Rows from block 3 of the text decoder of a small encoder-decoder audio transcriber, named by matrix and row number. Rows with one number belong to one neuron. Each number is 128 + 32 x the weight over its row's rms, rounded and kept within 0 to 255. All counts start at 0.
After each neuron's rows are labels from the 100 texts, of 14976, where the neuron reaches its highest value: "tokens" is the input token at the peak. Only what is clearly more common there than usual is listed. The data: read English sentences (LibriTTS-R).
# fc1: MLP up (decoder.blocks.3.mlp.fc1.weight, 512x128), inputs 0-127
# fc2: MLP down (decoder.blocks.3.mlp.fc2.weight, 128x512, transposed), outputs 0-127

fc1.184 [ 75 138 108 120  88 107 122  68 145 195 142  95 145 106 100 112  65 160 149 119 113  94 145 151  80 103 124 152 125 110 127 158 162 128 176  67  64 142 151 156 150 170 100 169 162 124 138  47 145 115  99  91 139 134 113 174 129 120  95 153 106  83 163 126  82 101 158 144 138 138 112 181 175 125 157  99 174  89 122 187 159 100 195 105 150  94 107 138 130 123 127  78 151 134 191  86 161 132 132 140 112 195 159 110  78 176 131 126  97 116 180  90 137 128 149 140 175 167 124 121 149  85 137 141 137  62 114 148]
fc2.184 [166 172 181 129 177 135 111 139 160  76 124 129  75 150 149 195 190  75 152 114 152 115 104 121 185 184 141 156 110 153 150 128  74 166 142 208 166 147 125 149 101 121 139 119 100 145 125 127 119 107  83 146  68 116 149 110 109 102 112  91 123 144 113 160 120 150 133 146 124 131 120 180  28 102 140 109  52 100 185  42 116 100 171 124  85 175 198 131 141 136  83  83 131 119 153 149 106 164 121 193 147 146 139  83 120 129  99 113 126 153 125  88 139 111 148 119 147 130 123 137 141 173 132 118 118 137 119 125]
tokens: "t"; "c"

fc1.20 [128 160 134 196 120 110 127  89 135 166 100 159 102 112  82 148 118 172 121 138 103 146 100 127 119 138  90 121  46 162 115 155 126 156 103 129 170 141 134 175 146 145 151  94 111 140 222  70  64 154 137 136 148  87 117 122 110 160 189 113 160 110  86 173 121 113 141 105 166  72 152  81 101 119 126 117 135 154 120 154 145 168 126 151 179 125 130 139 107 165 153 172 135 155 103 152 103  90 104 185 154 144 150 142  77  87 127 149 109 174 128 179 133 123 167  53 116 191 134  92 152 149 172 145 173 176  66 100]
fc2.20 [ 97 153 124  95  96  96 138 121  90 101 122 111 196 157 183  81 145 124 120 102 123 141 104  78 208 180 143 106 177  89  60 137 125 132 144 103 130 110 179 107 101 135 157  97 196 193 102 170 114  51 115  94 107 174 114 143 104  94  89 127 127 119 130 118 137 177 142 111 142  94 148 136 105 134 139 118 132 159 102  67  86 174 126 107 129  80 103 107 152  77 133 169 128 151 155 142  95 110  72  83  53 137 119 121  80 168 158 122 126 120 137 177 163 169 127  76 124 116 160 164 119 110 161  95 142 133 116 179]
tokens: " "; "e"

fc1.99 [ 88 116 102 165 193 160  93 187 143 141  99 154 156 126 169 163 100 197 164 133 175 200 125 102 102  71 106  80 130  82 161 127  75 108 127 155 131 150 128 143 168 133 114  91 134  97 121 121 142 185 113 114 149 125 131 169 126 130  74 148 155 128 137 142 125 154 126 133 129 184  57 187 144 131 163  63 149 114 133 141 149 101 160 124  96  79 107 160  66 141  87 120 112 135  90 150 106 172 139  67 128 128 116 166 134 166  85 173  73 136 159  54 122 110 110 154 168 144 136  65 139 171 123 158 132 110 134 111]
fc2.99 [108 120 105  80 129 115 138  55 103 148 125 113 109 133 132 117 124  70  87  73 119  53 120  99 116 181 182 140 152 159 128 127 155 167 123 130 105 147 119 114 168  86 114 134  61 204 122  68 175  42  78 125  90 119 116  96  74 113 148 135  92 158  99 111  94 130 161 148 121 121  87 128 149 117 120 159 111 193  99 156 169 143 135 143 183  70 117 122 101 170 187 154 128 136 133 134 217 128 170 147 158 123 117 144 148 108 168  89 173 103 124 143 100  92 119 139  66 132 132 112 116 151 112 156  98 108 123 140]
tokens: "s"; "y"; "<end>"; "b"

fc1.191 [175 138 108 147 147 171 116  95  81 122 132 166 175 103 170 163 111 122 177 115  82 168  96 133 128 125  78  91 118 108 120  45 108 174 110  88 118 144 164 103 117 126 123 138  90 153 120 150 106 125  84 100 134 110 117 146 129  64  60 159  89  97 122 143  84 156 100 136 108 208 170 141 124  98 110 107 182 127  75 200  99 172 161 137 173 140 161  85 129 123 166 125 156  84 159 165 123 154 167 130 120 129 137  95 116 180 174 189 137 121 167 141 103 136 177 119 129 156 103  75 145  86  90 116 182 120 103 109]
fc2.191 [184 142 141 147 141 128 141 172 205 117 160 183  93 147  79 107  93 134  97 152 140 110  93 179 113 139 140 161 112 102 175 183 114 153 105 142 100 100  77 152 123 161 145  85 150 123 129 140 105  93 177 170 150 168  97 136 123 157 156 100 159 188 114 146 168 163 167 142 164 129 116 111 146 178 117 114  90 127 205 127 165  98 134 147 106 207 125 118 128 147 147 112  77 171 104 146  92  65  74 159 170  78 145 156 120 126  80 118 135  91 117 151 193 152  52 112 115 155 136 158 114 159 113 130  93 117 168 133]
tokens: "l"

fc1.256 [139 129 108  79 143  99 160 117 154 129 108 136 160 168 136 162 143 132 188  91  88 157 110  59 145 116 137 121 148 142  78 179 130 136 120 193 127 138 118  99 139  59 148 141 188 180  93  87 133 135 175 151 124 140 105 145 126 134  88 119 133 163 136  91  97 172 128 122 136 206 132  89 169 163 116 125 211 214 123 136  99 191 152 104 153 114 132 125 104 157 122  68 110 117 124  94 144 133 118 143 174 121 134  84 135 167 123 179 187 130 115 160 105 147 170  97 130 123 121  60  83 134 101 111 122  83 198 142]
fc2.256 [122 113 101 165  96 116 163 106 166 100 143 126 142  81 184  94  99 148 102  79 137 157 133 159  35 144  62  91  95 181 164  82 115 157 193 136 135 143 164 144 155 157 111 125 117  90 137 146  98  57 103 131 118 165 148 204 144 134 131 150 108 106 136 150 150 125 142 134  85  62 116  83 155 193 106 158  87 141 119 145 124 106  84 103 166 195 144 170 123 119 165 123 123 102 181 121 125 127 107 171  91 130 156 177 109  71 134 136  97 148 137 144 114 139 112 125  58 179 157  91 103 120 155  96 156 147 145  93]
tokens: "t"; "m"; "f"

fc1.224 [138 193 126 123 113 145 202 100 121 101 116 174 132  97 134 122 144 135  89 131  99 196  99 185 103  92 139 201 109 137 109 113  98 131 118 161 127  78 115  63 126 161 122  69 160 118 134 143 102 141 108 148 131 123  91 148 104 112 129 107 100 165 128 146 111 133 104 169 156 116  91 186 160 133 103  62 131 178 162 153 186 153 100  84 109 131 146  86 129 137 139  96 115 130 106 143  96 118 101 146 182 156 130 158  94 175 108 224 103 119 170 125 143 121 147 141 204 174  95 121 109 132 126  62 177  97 129  67]
fc2.224 [185  86  96 117 200 132 124 146 125 120 166 150 118 187  89 173  78 112 132 135 189  83 115 115 105  99 125 114 121 106 161 218  92 163  99 101  97 183 117 160 124  77  93 145 113 161  59 137 134 104 173 178 130 153 166 167 178 162 141 140 122 165 147 128 136 104 155  88 102 127 154 120  79 152 115 168 145 132 181 136 139  85 130 152 147 134 148 160  99  97 171 165 100 145 148 112 150 142 119 187  98  79 124 125 143 128 168 104 109 105  76 139 168 153  89 134  92 110 176 140 117  95 138 155  69 109  56 134]
tokens: "l"

fc1.68 [150 148 206 128 125 155 152 144 151 212  84 128 115 163 131 105  59  98 122 184  67 107 109  92  99 140  69  98 120 115  84 112  97  97  70 104 118 154 164 125 104 170 150 137 178 132 164  89 100 135 104 106 117 135 154 164 137 108 194 149 101 122 111 164 187 109 131 144 150 129  93 126 106 163 105 146 100 134 145  91 126 162 100 146 110  96 112 171  78 159 161 117 111 156 110  88 130  74 135 117 124 123 136 133 106  94 128 171 167 172 104 172 108 118 110 159 163  98  86 138 142 161 140 125 117  64  43 201]
fc2.68 [119 107  77 136 121 121 129  99 133  48 111 145 132 128 184 133 193 122 114  94  97 136 113 103 106 153  70 157 130 103 161 134 134 162 188 149  89 118 134 105  59  78 184 162  91 150  56 155 202  75 149 117 101 100 114 125 109 108  84 150 104 130 131 127 135 165 122 138  95 128 130  97 102  96 170 148 137 110 131 100 190 147  90  85 105 189 103 154 157 162 147 128 132 118 149 191 101 138 178 106 134 133 150  94 173 157 151  87 147 129  92  67 142 144 111  77  83 141 172  90 152  88 122 166 139 180  99 109]
tokens: "e"

fc1.251 [ 92 137 106 142 123  78 104 137 119 133 112 158 108 107 105 144 105 163 106 120 106 132 129 115 127 167  86 153 105 129  68 201  73 110 176 128 163 108 133  84 107  78 156 129 127 219 146 120  86 197 121  70 150 186 141 154 143 150  99 144 110 104 132 129 122 140 130 146 167 160 177 164 179 145 111 160 144 121 140 148 122 128 155 123  89  84 138 210 122 200  83  87 130 162  98  92 154 124 125 105  95  96 159  84 165 123 173  81 116 181  89 130 132 116 158 170 150 147 115 153 218 121 152 143 169 105 147 128]
fc2.251 [ 75  71 132 119 146 146 165 116 148  65 154  86 165 151 124 168  77 139 121 138 125 121 163  93 145 135  91 117 118 129 118  96 115 172 133 124  91  95 175 136 159 146  55 119 107  82  88  83 162 122  97 161 101 155 118 130 121 113 124 199 132 156 146  82 108  88 166 173  99 114  98 158 116  97  89  81  98 179 165  57  78 122 110 114 153  81 147 111 161 125 137 148  87 155 153 127 142 173 157 129 131 142 207 163 118 117 108 123 158 128 156 101 119 150  62  71  93 121 123 109 101 119  76 212  82 139 138 131]
tokens: "t"; "s"

fc1.425 [114  94  80 104 126 154 141 132 167 138  56 102 127 151 153 115 117  90 182  38 186 141 147 175 116 143 137 133  89 142 150 137 114 173 153 129 157 116 126 141 128 108  80 122 169  93 144 113 149 137 156 136 130 102 149 137 121  85 161 109 114 101  79  85  92 159  89  91 140 134 152 166 146 159 140  95 177 131 121 126 165 115  81 197 105 136 153 193 178 185 154 125 147 117 139 198 155 100 179 149 211 107  62 119 142 179 158  84  94 103  97  95 156 150 111 148 130 124 109  92  67 109 150 143  96 164 118 125]
fc2.425 [131 132 111 103 133  97  95 181 129  85 169 147 143 155 103  81 134 116 108 132 184 166 127 108 106 147 132 153  97  97 145  98 128  83 100 140 164 160 145 116 100 141 131 135 121  45 106 131 115 169  59 132 126 103  99  92 124 121 123 106  92 172 173 134 171 125 185 124 125 147 169  98  74  88 188 132 109 107 138 132  88 160 110 105 205 173  85 159  89 127 136 140  71 162 140  75  92 124  80  72  82 140 153 140 113 116 101 131  83 137 123 103 116 105  82 107 124 225 141 101 116 149 120 180 157 111 116 205]
tokens: "e"; "s"; "y"

fc1.305 [108 104 163 131 162 100 133  93 122 104 111 143 157 165 186 115 132 103 131 161 121  71 110 134 187 100 121  87 152 103 188 128  99 133 126 139 166 144 144 180  92 126 139 143 174  90 110 108 127 111 104 143 106  91 157 136 132  96  74 107 118 140  57 107 147 139 124 121 156 117  81 130 143 114 178 139 149  77 126 114 190 157 179 193 143 161  59  88 129 136 120 113  80 121  61 178 108  78  91 127 136 143  79 201 147 154 106 160 117 117 136  91  64 116  52 129 143 138 150  91 174 175 150 156 124 154 120 181]
fc2.305 [102 115 139 133 128 171  61 112 199 128  65 111 140  98 107 110 150 102 125 125 102 211 157 118 159  77 177 133 154 131 135 131 134 126  98 169 135  75 125 148 145 137 117 101 143 127 129 162 156 181 117 185  74 142 133 117 135 155 176 143  96 162 124 101 106 192 118  93 101  78 181 162 170 147 126 123 108 138 127 154  79  87 140 187  86 124 196 134 131 110 140 110 151 120  92  65  96 158 136 123 137 144 176 129  93 136 111 195 117 142  93 222 112 169  61 112 112 173 112 121 135 116 113 123 112  82 154 119]
tokens: "e"

fc1.143 [ 63  93 107 114 164 115  97  75  92 131 175  92 189 131 128  16 141 145 117 137 144  70 121 136 103 106 113 101 150 134 120 136 153  88 162 126 124  94 128  80 135  81 141 115  98 135 127 116 182 155 121  86 147 158 164 172  83 120 126 139  69 133  96  86 160 131 100 147  84 104 111 151 116 158 180 105 142 118 163 155 169 211 112 126 114 154 146 155 157 134 147 114  89 135 143 118 146  56 161 117  86 107 112 148  79 180  62 113 138 186 173 135  79 153 113 110 140 115 135  99 138 152 143 177  70 121 138 127]
fc2.143 [172 155 118 187 160 126 122 108 175 122 132 133  38 114 123 133  55 116  93 156  49 149 129  94  85 133 102 149 128 100 151 150 101 183 168 173 107 151 140 128  87 119 124  78 177 155 142 147 139 170 132 116  72  98 141 112 136 156 187 108 126 114 164 170  81 122 163 108 154 102 168 112  91  77 142 122 151 128 171  98  80  78 166 162 201 137 147 150 120  91 118 138 137 150 179 115  98 139  72 129 132 177 121 115 154 138 176  72 120  89  93 181 133 127 147 166 101 176  97 160 115 111 118 156  95 124 106 138]
tokens: "t"; "o"; "k"

fc1.379 [118 195 166 184 124 114 135  95  67 170 187  77 125 191 136 132 126  64  97 129 141 156 147 159 138  97 155 173 102 117 125  97 155 143  77 151 100 105 136 114 132 141 149 157 111 106 101 140 144  86 147  75 132 143 101 166 150  98 174 123 127 151 142 158 186 143 151 125 170 131 141 171  78 126 127 140 139 154  57 137 167 178 103 124 146 100 130 157  77 125 154 135 139 151 114 142 142  59 123 114 172 116 142 165 115 148 122 213  40  92 191 165 117 189 131 110 115 156 116 174 118  95 127 156  97 115 156 160]
fc2.379 [109 104  60 138 147 105 141 167 106 108 131 166  60  92 130 136 132 197 141 158  82 120 102 110 129 141 135 150 124 149 102 112  99  70 174 111 106 130 135 127  78  85 123  91 178  78 175 155 165 161 133 147 140 126 127 188 148 176 120 107 156 136  92 127 133  88 141  94 115 134 103  75 108 136 161 139 190 132 135 151 104 114 115 127 118 170 116 169 161 136 109 158 114  64  95 158 139 179 147 123  57 151  62  80 191 126 134  98 147 160  72 135  54 100  86 125 124 141 135 118 160  99 115 130 111 171  44 115]
tokens: "o"; "j"

fc1.21 [155 106  86 124 168 175 131 157 140 115 163 123 114 114 152 125 114 157 128 159 114 128 139 255 164 152 173  98 107 195  83  74 163 108 137 114  91 188  83 169 140  89 120 136 134 165 154 123 138 174 129 144 139 145 174 134  92 102 116 147 133 153 164  89 136 148 102 143 154 144 108 172 126 137 131  81 105  82 143 117 105 102 113  95  85  95 132 141 136 149 119 170 122 159 129 116 102 134 122 103 101 120 126 123 239 196 163 138 107 141 120  71 116 110 122 123  69 104 158 166 118 138 126  65  99 156 153 156]
fc2.21 [ 73 161 169 129 109 122 115 150 131 125  86 132 118 161 131 145 172  99 115 166 135  96 168  50 130 119 112 151 132  95 107 142 111 133 127 141 190 126 184  90 160 162  97  75 135 103  94 105 116 101  60 183 111 142  77  83 181 152 130 107  98 109 127 142 157 119 163 164 146 130 140 141 120 119  69 126 128 184  96 152 158 131 123 174 132 134 120  79 115  46 134  98 174 154 146  86 122 155 141  98 127 192 121 202  75 115 185 121  99 109 141 171 126 125 188 170 163 142 131 130 109 125  77 136 144  98  49 127]
tokens: "l"; "g"; "d"; "z"

fc1.499 [124 112 115 127 116 136  98 169 135 179 162 134 137 140 146 174 121 149 166 153  82 102 111 144 128 101  77  87 140  95 152 129  58 125 145 148 148 163 138 121 121 147 110 213 145 105  35 164 177 138 109 109  93 112 111 154 150  83 131 175 153 118 127 141  47 168 169 127  77 122 171 128 160 187 123 133 154 137 151 163 139 174 135  94  51 178 108 157 123 165 157 123 143 112 110 107 183 120 156 125 149 141  99 129 117 148 112 112 133 136 130 145 122 145 178 223 154 114 146 122  87 167 159 193 161  93 139 174]
fc2.499 [ 90 124 111 142 127 120 147 126 143 107  93 106 117 110 122 101 168 127 106  92 166  86 122 108 145 121 187 135 203 153 124  98 187 179 150  91 155  61 129  72 154 131 126  73 197 156 164  54 142  90 110 139 127 166 102  92 105 134 130 114 164 106 100 188 203 139  88 146 100 128 142 144 118 171 169 113 120 103 129 134 136 107 129 174 162 143 135 148 104 165 149 163 117 120 143  90 128 147 121 101 118  98 165 175 174  90 161 117 177 163 188 127 138 147  83  57  98 161  81  87 155 104 123 130 170 151  99 186]
tokens: "y"

fc1.187 [103 119 155  84 134 143 119 171 131 120  95 140 123 120 148 170 156  73 170 200  78 162 124  82  95 202  62 101 116 153 141 130 115 115  40 135 121 150 142  90 165  89  82 119 141 175 153 165 126 160 131 151 172 147 136 120 157 108  51 117 134 170  98 104 151 118  96 151  71 143 105 104 137 128 138 107 170 121  60 154 106 127 147 147 118 147 138 156 134 189 179 159 161 150 150 146 149  78  85  93  92 154 150 118 162 103  98 124 112 155  71 139 125 143  79  80 121 166 103 118  87  70 113 162 160  95 118 147]
fc2.187 [124 159 147 118 151 117 105  89  76 130 152 150 167  93 142 111 127 111 110 111 121 114 114 155 216 105 173 172 126 113 115 124 130 124 143 123 115 136 130 162 100 150 164 108  68 153 130 157 109  70  98 163 123 126  78 150 103 100 194 173 119 117 148 153 111 115 168 162 158  95  95 105 134 132 149 100  74 170 162  70 119 120 140  81 128  91 109 125 135 105 181 102 108 175 109 152 113 126 181 113 178 132 184 100 123 223 151 116 141  96 179 109 195 163 216 110 116 120 120 168 123 175 147 101 173 189 145 148]
tokens: "o"

fc1.247 [164 107 104  79 165 178 128 103 129  97 166 124 139 155  92  97 106  84  82  94 130 152  53 162 157 181  82 100 173 103 159 123 168 129 166 139  93 177 188 186 116 125  58 156  98 116 127 134 186 132 135  77 111  73 140 145 197 158 158 159  97  51 140 153 146 118 148 132  97  95 179 138  95 119 112 126 143 138  77  96 107  87 175 102 135  88 133 129 219 140 131 151 147  92 120 158 130 103  90 102 119 150 134 102 181 178 121 122 142 119 120 102 132 125 141  84 157 141 110 120 140 182 126 157 136 114 133 139]
fc2.247 [ 89 155  96 130  95 100 140 130 149 169 126 115  97 110 125 176 156 150 150 113 150 166 212  82 135 163 123 158  99 198 116 156 127  99 142 126 116  81 124  92 174 131 154 119 139  94 182  78 152 114 131 180 123 163 118 143  72 172 131 148 130 159 157  89 117 147 112 149 180 136  66  81 187 101 140  83 131 115 185 165 134 108  94  72 171 122 154 153 104 160 187 116 135 144  87  95 118 154 168 176 154 102  66 154 112  95 181 150 124 117  87 192 168 144 190 134 132 146 130 155 155  94 163 129  99 144 140 114]
tokens: "t"; "c"

fc1.128 [147 201 121 104 132 167 140 126 146  97 149 114 128 141  94  93 118 108 134  99 142 126  95 122 193 160  99 151 115 147 194 159  97 183 131 158 149 140 118 181 125 147 126  92 132 190 104 155 105 177 121 133 162 147 172  97 117 135 104 193 107 183  88 151 112 137 137 156 137 112  64 147 134 128 189 155 148 161 146  62 117 144 162 141 140 162  48 112 172 148 181 111 110 123 115 100 147 137  92 194 171 170  95 187 110  95 112 197 117 135  92 157 103 126 126  91 134 133 125 111  80 101 134 141 184 170 134  66]
fc2.128 [ 76 127 152 131 161 147 150 133 139 178 166 135 109 144 150 170 137 133 105 133 179 196 136 142 100 151 198 131  77  87 185 145 146  82 153  99 155  65 132 113  96 114 181 142 161  93 131 124 132 102 149  94 151 121 114 198 112 136 114 154 146 126 111  83 125 184 110 156  85  71 172 112 194 172  85 154 125 100 169  93 105 120 110 148 116  96 155 131 154 116 103  83 148 122 130 134  94 149 165 100 143 103 110 138  54  89 146 125 145 124  96 175 158 121 128 165  79 127 136 192 115 148 127  85  57  60 121 164]
tokens: "l"; "r"; "e"; "b"

fc1.28 [157 113 192  71 149 230 132 157 178 171  44  57  98 127 138 137 129 152 114 128 106 208 145 108 126 114 107  85 125 130 169 103 146 135 134 121 136 117  94 157 102 127 150 161 127  99 103 150  77 115  77 114 170 149 126 138 144 110 122 166 204 140 189 139 167 123 128 109 138 167 113 133  85 219 138 102 124 131 103 170  95 148 127 107 131 103  89 136 109 111 133 135 124 143 201 115  79 128 128  64 145 105 106 163 157 140 127 100 119 170 179  89 129 144 120 107 152 133 110  82 140 145 113 175 166 120 123  98]
fc2.28 [109 120 110 130 156  58 116 109  90 163 136 194 171 124 169 130  91 111 177 113 125  84 114 146 140 139 137 130 100 149 100 158 127 182 173 122 192 149 175 111 181  85  94 218  96 206 129 156 190 135 133 100  76 129 112 107 126 121  92 139 104 145  62  67  82 136 139 161  85 129 125 104 143 103  78 131 173 148 117 123 155 120  74 147 161 162 125 106 181 129  84 127 108 159 111 138 151 119 106 159 174 196 140 106  99 126 112 127 103 101 125 115 107 144 179 164 115 173 146 168 118 163 163 112 140 111 168 145]
tokens: "s"; "o"; "n"

fc1.242 [119 130 188 112 157 105  84 115 171 128 150 166 158 154 145 131  88  90 125 104 112  82 147 184 138  94 196 153 103 164 142 121  41 189 155 165 148 153  90  92 109 120 157 146 115 136 161  65 139 163 139 101 103 149  97  98 127 121 103 153 110 140  89 147 159  56  75 121 136  92 129 155 108 134 136 147 107 150 126  99 112 114 164 123 107 101 159 142 206 101  91  92 133 203 154 105 141  96  95  79 127 118 128 140 128  92 116 164 107 137 145  91 129 119 191 170 133 175 183  92  98 165 136 149  67 132 110 189]
fc2.242 [152 129  49  56 129 169 146 133  77 129 118 142 102 130 125 165 127 172 107 151 173 147 104  65 167 150 150 188 143 139 143 119 158 105  92 107 107  94 166 147 152  97  71 133 102 125 125 158 127 135 116 157 219  97 177 124 112 144 122 121 150 140 175 141 102 141 108 120 109 192 114 132 136 131 138 109 148 194 178 185 111 172 161 103  91 129 120 128  57 115 129 176 127  38  98  99 184 138 130 171  85 132 119  87 161 134 128 129 159 157 143 160 108 181 126 157 146 108  95 125 191 147 136 161 143 102 139 161]
tokens: "s"; "c"; "a"; "y"

fc1.462 [107 129  98 181 131 118 128 139 146 179 133  72  93 134  83 179  97 146 178 180 151  99 169 167 104  98 111 126  85 138 106 179  96 177 146 106 157 140 156 112  58 119  66 107 123  74 106 126 147 126 153 168 159  95 156 154 134 126 124 162  99 140 100 139 165  42 104 132 172  91 139 101 104 114 157 183 105 178 142 113 113 101 171 168 159 133 119 132 131 133  94 126 130 155  99  81 175  96 134 182 136 190 158 133 156 164 175  82 121 111 131 155 124 158 213  80  77 117 106 162 139  99 136 134 113 143  91 103]
fc2.462 [ 78 116 138 164 125 135 125 127  69  86 109 141 152 151 128 108  91 118 117 109 115 179 119 126 179  75 155 149 156 118 118 111 106  59 105 119 146 138  94 147 156 114 146 186 175 159 168 166  89 153 128 124 118  82 139 184 103 106 160 127 130  83 112 135  76 118 129  89 155  83  73 143 220 181 139 118  98 113  91 164 155  90 146  82 112 127 121 112 152 113 113 135  92 173 157 126  58 145  74  76 122 129  87 137  82 154 135 116 129 174  94 109 150 135  55 209 150 164 152 127 101 177 112  87 117 111 153 121]
tokens: "s"

fc1.441 [126 144  91  96 138 157  31 102 182 174 139 147 160 151 146 100  97 124  74 141  88 111 173 126  95 126 147 141  57 144 187 159 134 168 117  95 114 105 127 205 122  82  84 100  77 159 131 136 150 168 168 155 155  91 170  86 118 116 130 100  93 126 125 147 150 129  60 121 144 159 150 169  89 104 113  79 118  95  85 155 138  85 148 132 165 220 174 138  91 177 121 108 118 125 138 162 164 138  98 157 139 147 166 116 133 146 115  96 135 123 173 163 120 109 198 134  98 167 141 115 153 134 144 159 151 103 131  95]
fc2.441 [152  62  96 129  79 192 112  97 103 102 106 102 114 153 109 129 126 154 121 169 114 153  83 134 109  92 154 121 161 127 129 111 123 145 140 117 163 123 154  43 153  89 134 145 105  57  94 135 113 115  70 109 176 141 126 121 111 138 174 103 148 170 100 141  82  93 137 139 165 132  89 135  70 141 178 180  92 169 138 149 126 142 103 103 119  92 173 118 139  76 106 147 125 106  67 169 133  82 133 186 120 101 151 143 117  91 168 165  41  96 103  80 169 146 110 163 180 101 117  98  49  99 118 140 153 148 132 118]
tokens: "t"; "c"; "d"

fc1.342 [192  88 103 135 166 157 176 151 124 107 108  64  99 123 145 120 117 131 148 148 157 120 151  82 120 104 155 112 134 114 142 136 145 145 111 136 103 100 134 112  68  92 144 103 172 157 115  57  83 166  92 131 106 150 139  74 195 162  91 116 114 144 151 161 149 154 120  90 132 112 137 180 109  94  93 124 142  81 138  59 142  95  79 142 153 102 153 118 124 184  92 118  87 138  93 118 165 129  83 136 149 158 181 122 132 185 145 146 158 132 132 102 191 104 200  72 140 136  66 138 100  69 130 178 107 196 162 141]
fc2.342 [ 83 142 101 132 130 121 105  81 105 120 126 152 132 106 130 151 156  93 184 115  91 147 110 204 134 142 100 147  94 180 154  77 121  79 128 182 143 171  93 162 200 175 155  99  58 122  87 184 170 140 135 131 110 126 100 125 140 103 149 142 128 143 112 103 139 101  81 108 170 137 148 152 140 124 170 148 154 225  95 147 149 153 195 121 150 152 146 158 191 124 194 151 122 134 155 165 123 124 167 129 101 133 141  91  91 145  74 148 102 149 152 152 145 159  69 131 107 142 185 121 116 149 173 103 148 159 182 158]
tokens: "y"; "l"

fc1.456 [134 130 128 106 140  89 131 165 100 168 159 176 156  97 116 108 123  84 162 148  94 148 160 156  97 115  86  94 199 113  83 102  49 124  95 121 164 106 157 147 118 104 145 123 139  76 159 144 112 121 150 115 130 118 107 152 155 166  83  99 126 109 117  82 132 151  97 167 178 170  71 122 134 130 127 147  74  95 114  90 106 166  96  67 125 206 196 169 162 122 126  89 125 171 158 112 134 115 148 133 169 147 147 191 104 162  77 127 130  80 137 133 126  75 133 100  75 161 170 139  92 154  88 192 122 124 181 154]
fc2.456 [123 150 134 142 153 108 146 129  69 128 110 143 127 109 164  91 179 153  27  91 186 153 168 100 122 114 157  85 111  89 147 114 141  82 125  60 135  99 125  69  83  91 118 126 110 100  86 143  93 135 123 103 104 142 135 137 140 127 174 152 114  98 117 126 156 160 122 115 166 139 120 211 153 117 165 167 131 128 111  58 128 153  95  77 119 138 104 169  46 150 156 158  98  89 125 116  92  83 157 104  94 150 117 102 100 152 111 189 174 170 135  92 163 162  83  92  99 145 152  95  94 152 158 174 141 152  94 136]
tokens: "y"

fc1.80 [141 173  45 179 112 164 154 123 143 165  80 126 112 155 170 129 176 107 194 116  94 205 168 173 112 150 135 156  66 101 150 149  82  97 100  78 132 128 196 134 142 135 152  97 137 164 147 129 105 150  90  73 119 172 196 148 101 161 152 110 130  79 132 115 154 152  91 119 153 106  70 106 107 197 121 153 134 199  87 108 104 126 113 119 115 144 126 148 162 131 129 140  59 155 132  95 140 158 194 113 151 125 137 118 155 132 124  97 158 111 122 174 160 150 162 140 160 146 126 131 114 150 109 113  92 106  74 156]
fc2.80 [123 133 196 146  96 144 112  57  92 128 144 105 153  76 118 122 151  90  65 158 133 102  51  83 149 125 119 154 123  87 134 115 116 123  88 141 162 138 113 150  75 149 102 146 126  98  94 119 151  94 168 156 130 118 114 122 123 114  52 178 167  92 108  88 106  91 165 159  96 157 172 152 149  99 180 149 142 101 153 124  94 152 169 140 102 167 110 134 125 112 132 124 161 118 158 148 122  70 155 136 149 119 162 159  55  90 128 189  69 127 164 149  94 143 127 107  95 139  97  91 142  48 122 193 159 187 112 142]
tokens: "o"; "e"

fc1.468 [123 137  89 145 142 144 103  76 146 130 143 115 139 174  92 149 128 137 110  61 129 138 147 119 118 103 164 141 110  95 122 105  83 144  79 154  72 110 114 132 173 141 113 159 129 129 189 143 158 120 148  97 175  93 154 155 133 109 171  87 152  36 170 108 104 152 141 145 115 163  85  97 163 153 111 101 114 167 134  82 118 116 156 169 156 152 116 129 158 120 169  91 151 138  61 162 150 139 112 222 187  78 130 126 144  99  54 146 122 118  82 166 128 140 146  71 107 113  95 137  76  79 141 196 163 128 122 177]
fc2.468 [174  69 101 131 135  96 139 123 136 162 143 113 104  75 116 158 123 106 132 174 100 135 124 138 135  92 142  87 110 160 125 140 144 104 151 109 150 124 143 142 163 158  95  67 111 149 169 152 169  88 108 132  89 151 149 172  89 161  71 142 121 180 155 133 151 107 109 123  89 107 122 136  95 116 134 127  92  92  65 161 227 163  63 118  99 169 120 128  99  85  88 123 124 115 147 149 108 198  98  64 104 187  86  80 134 184 155  92 115 152 105 130 108 131 149 142  74 157 147 140 213 152  98 129 106 127  74  94]
tokens: "o"; "f"; "m"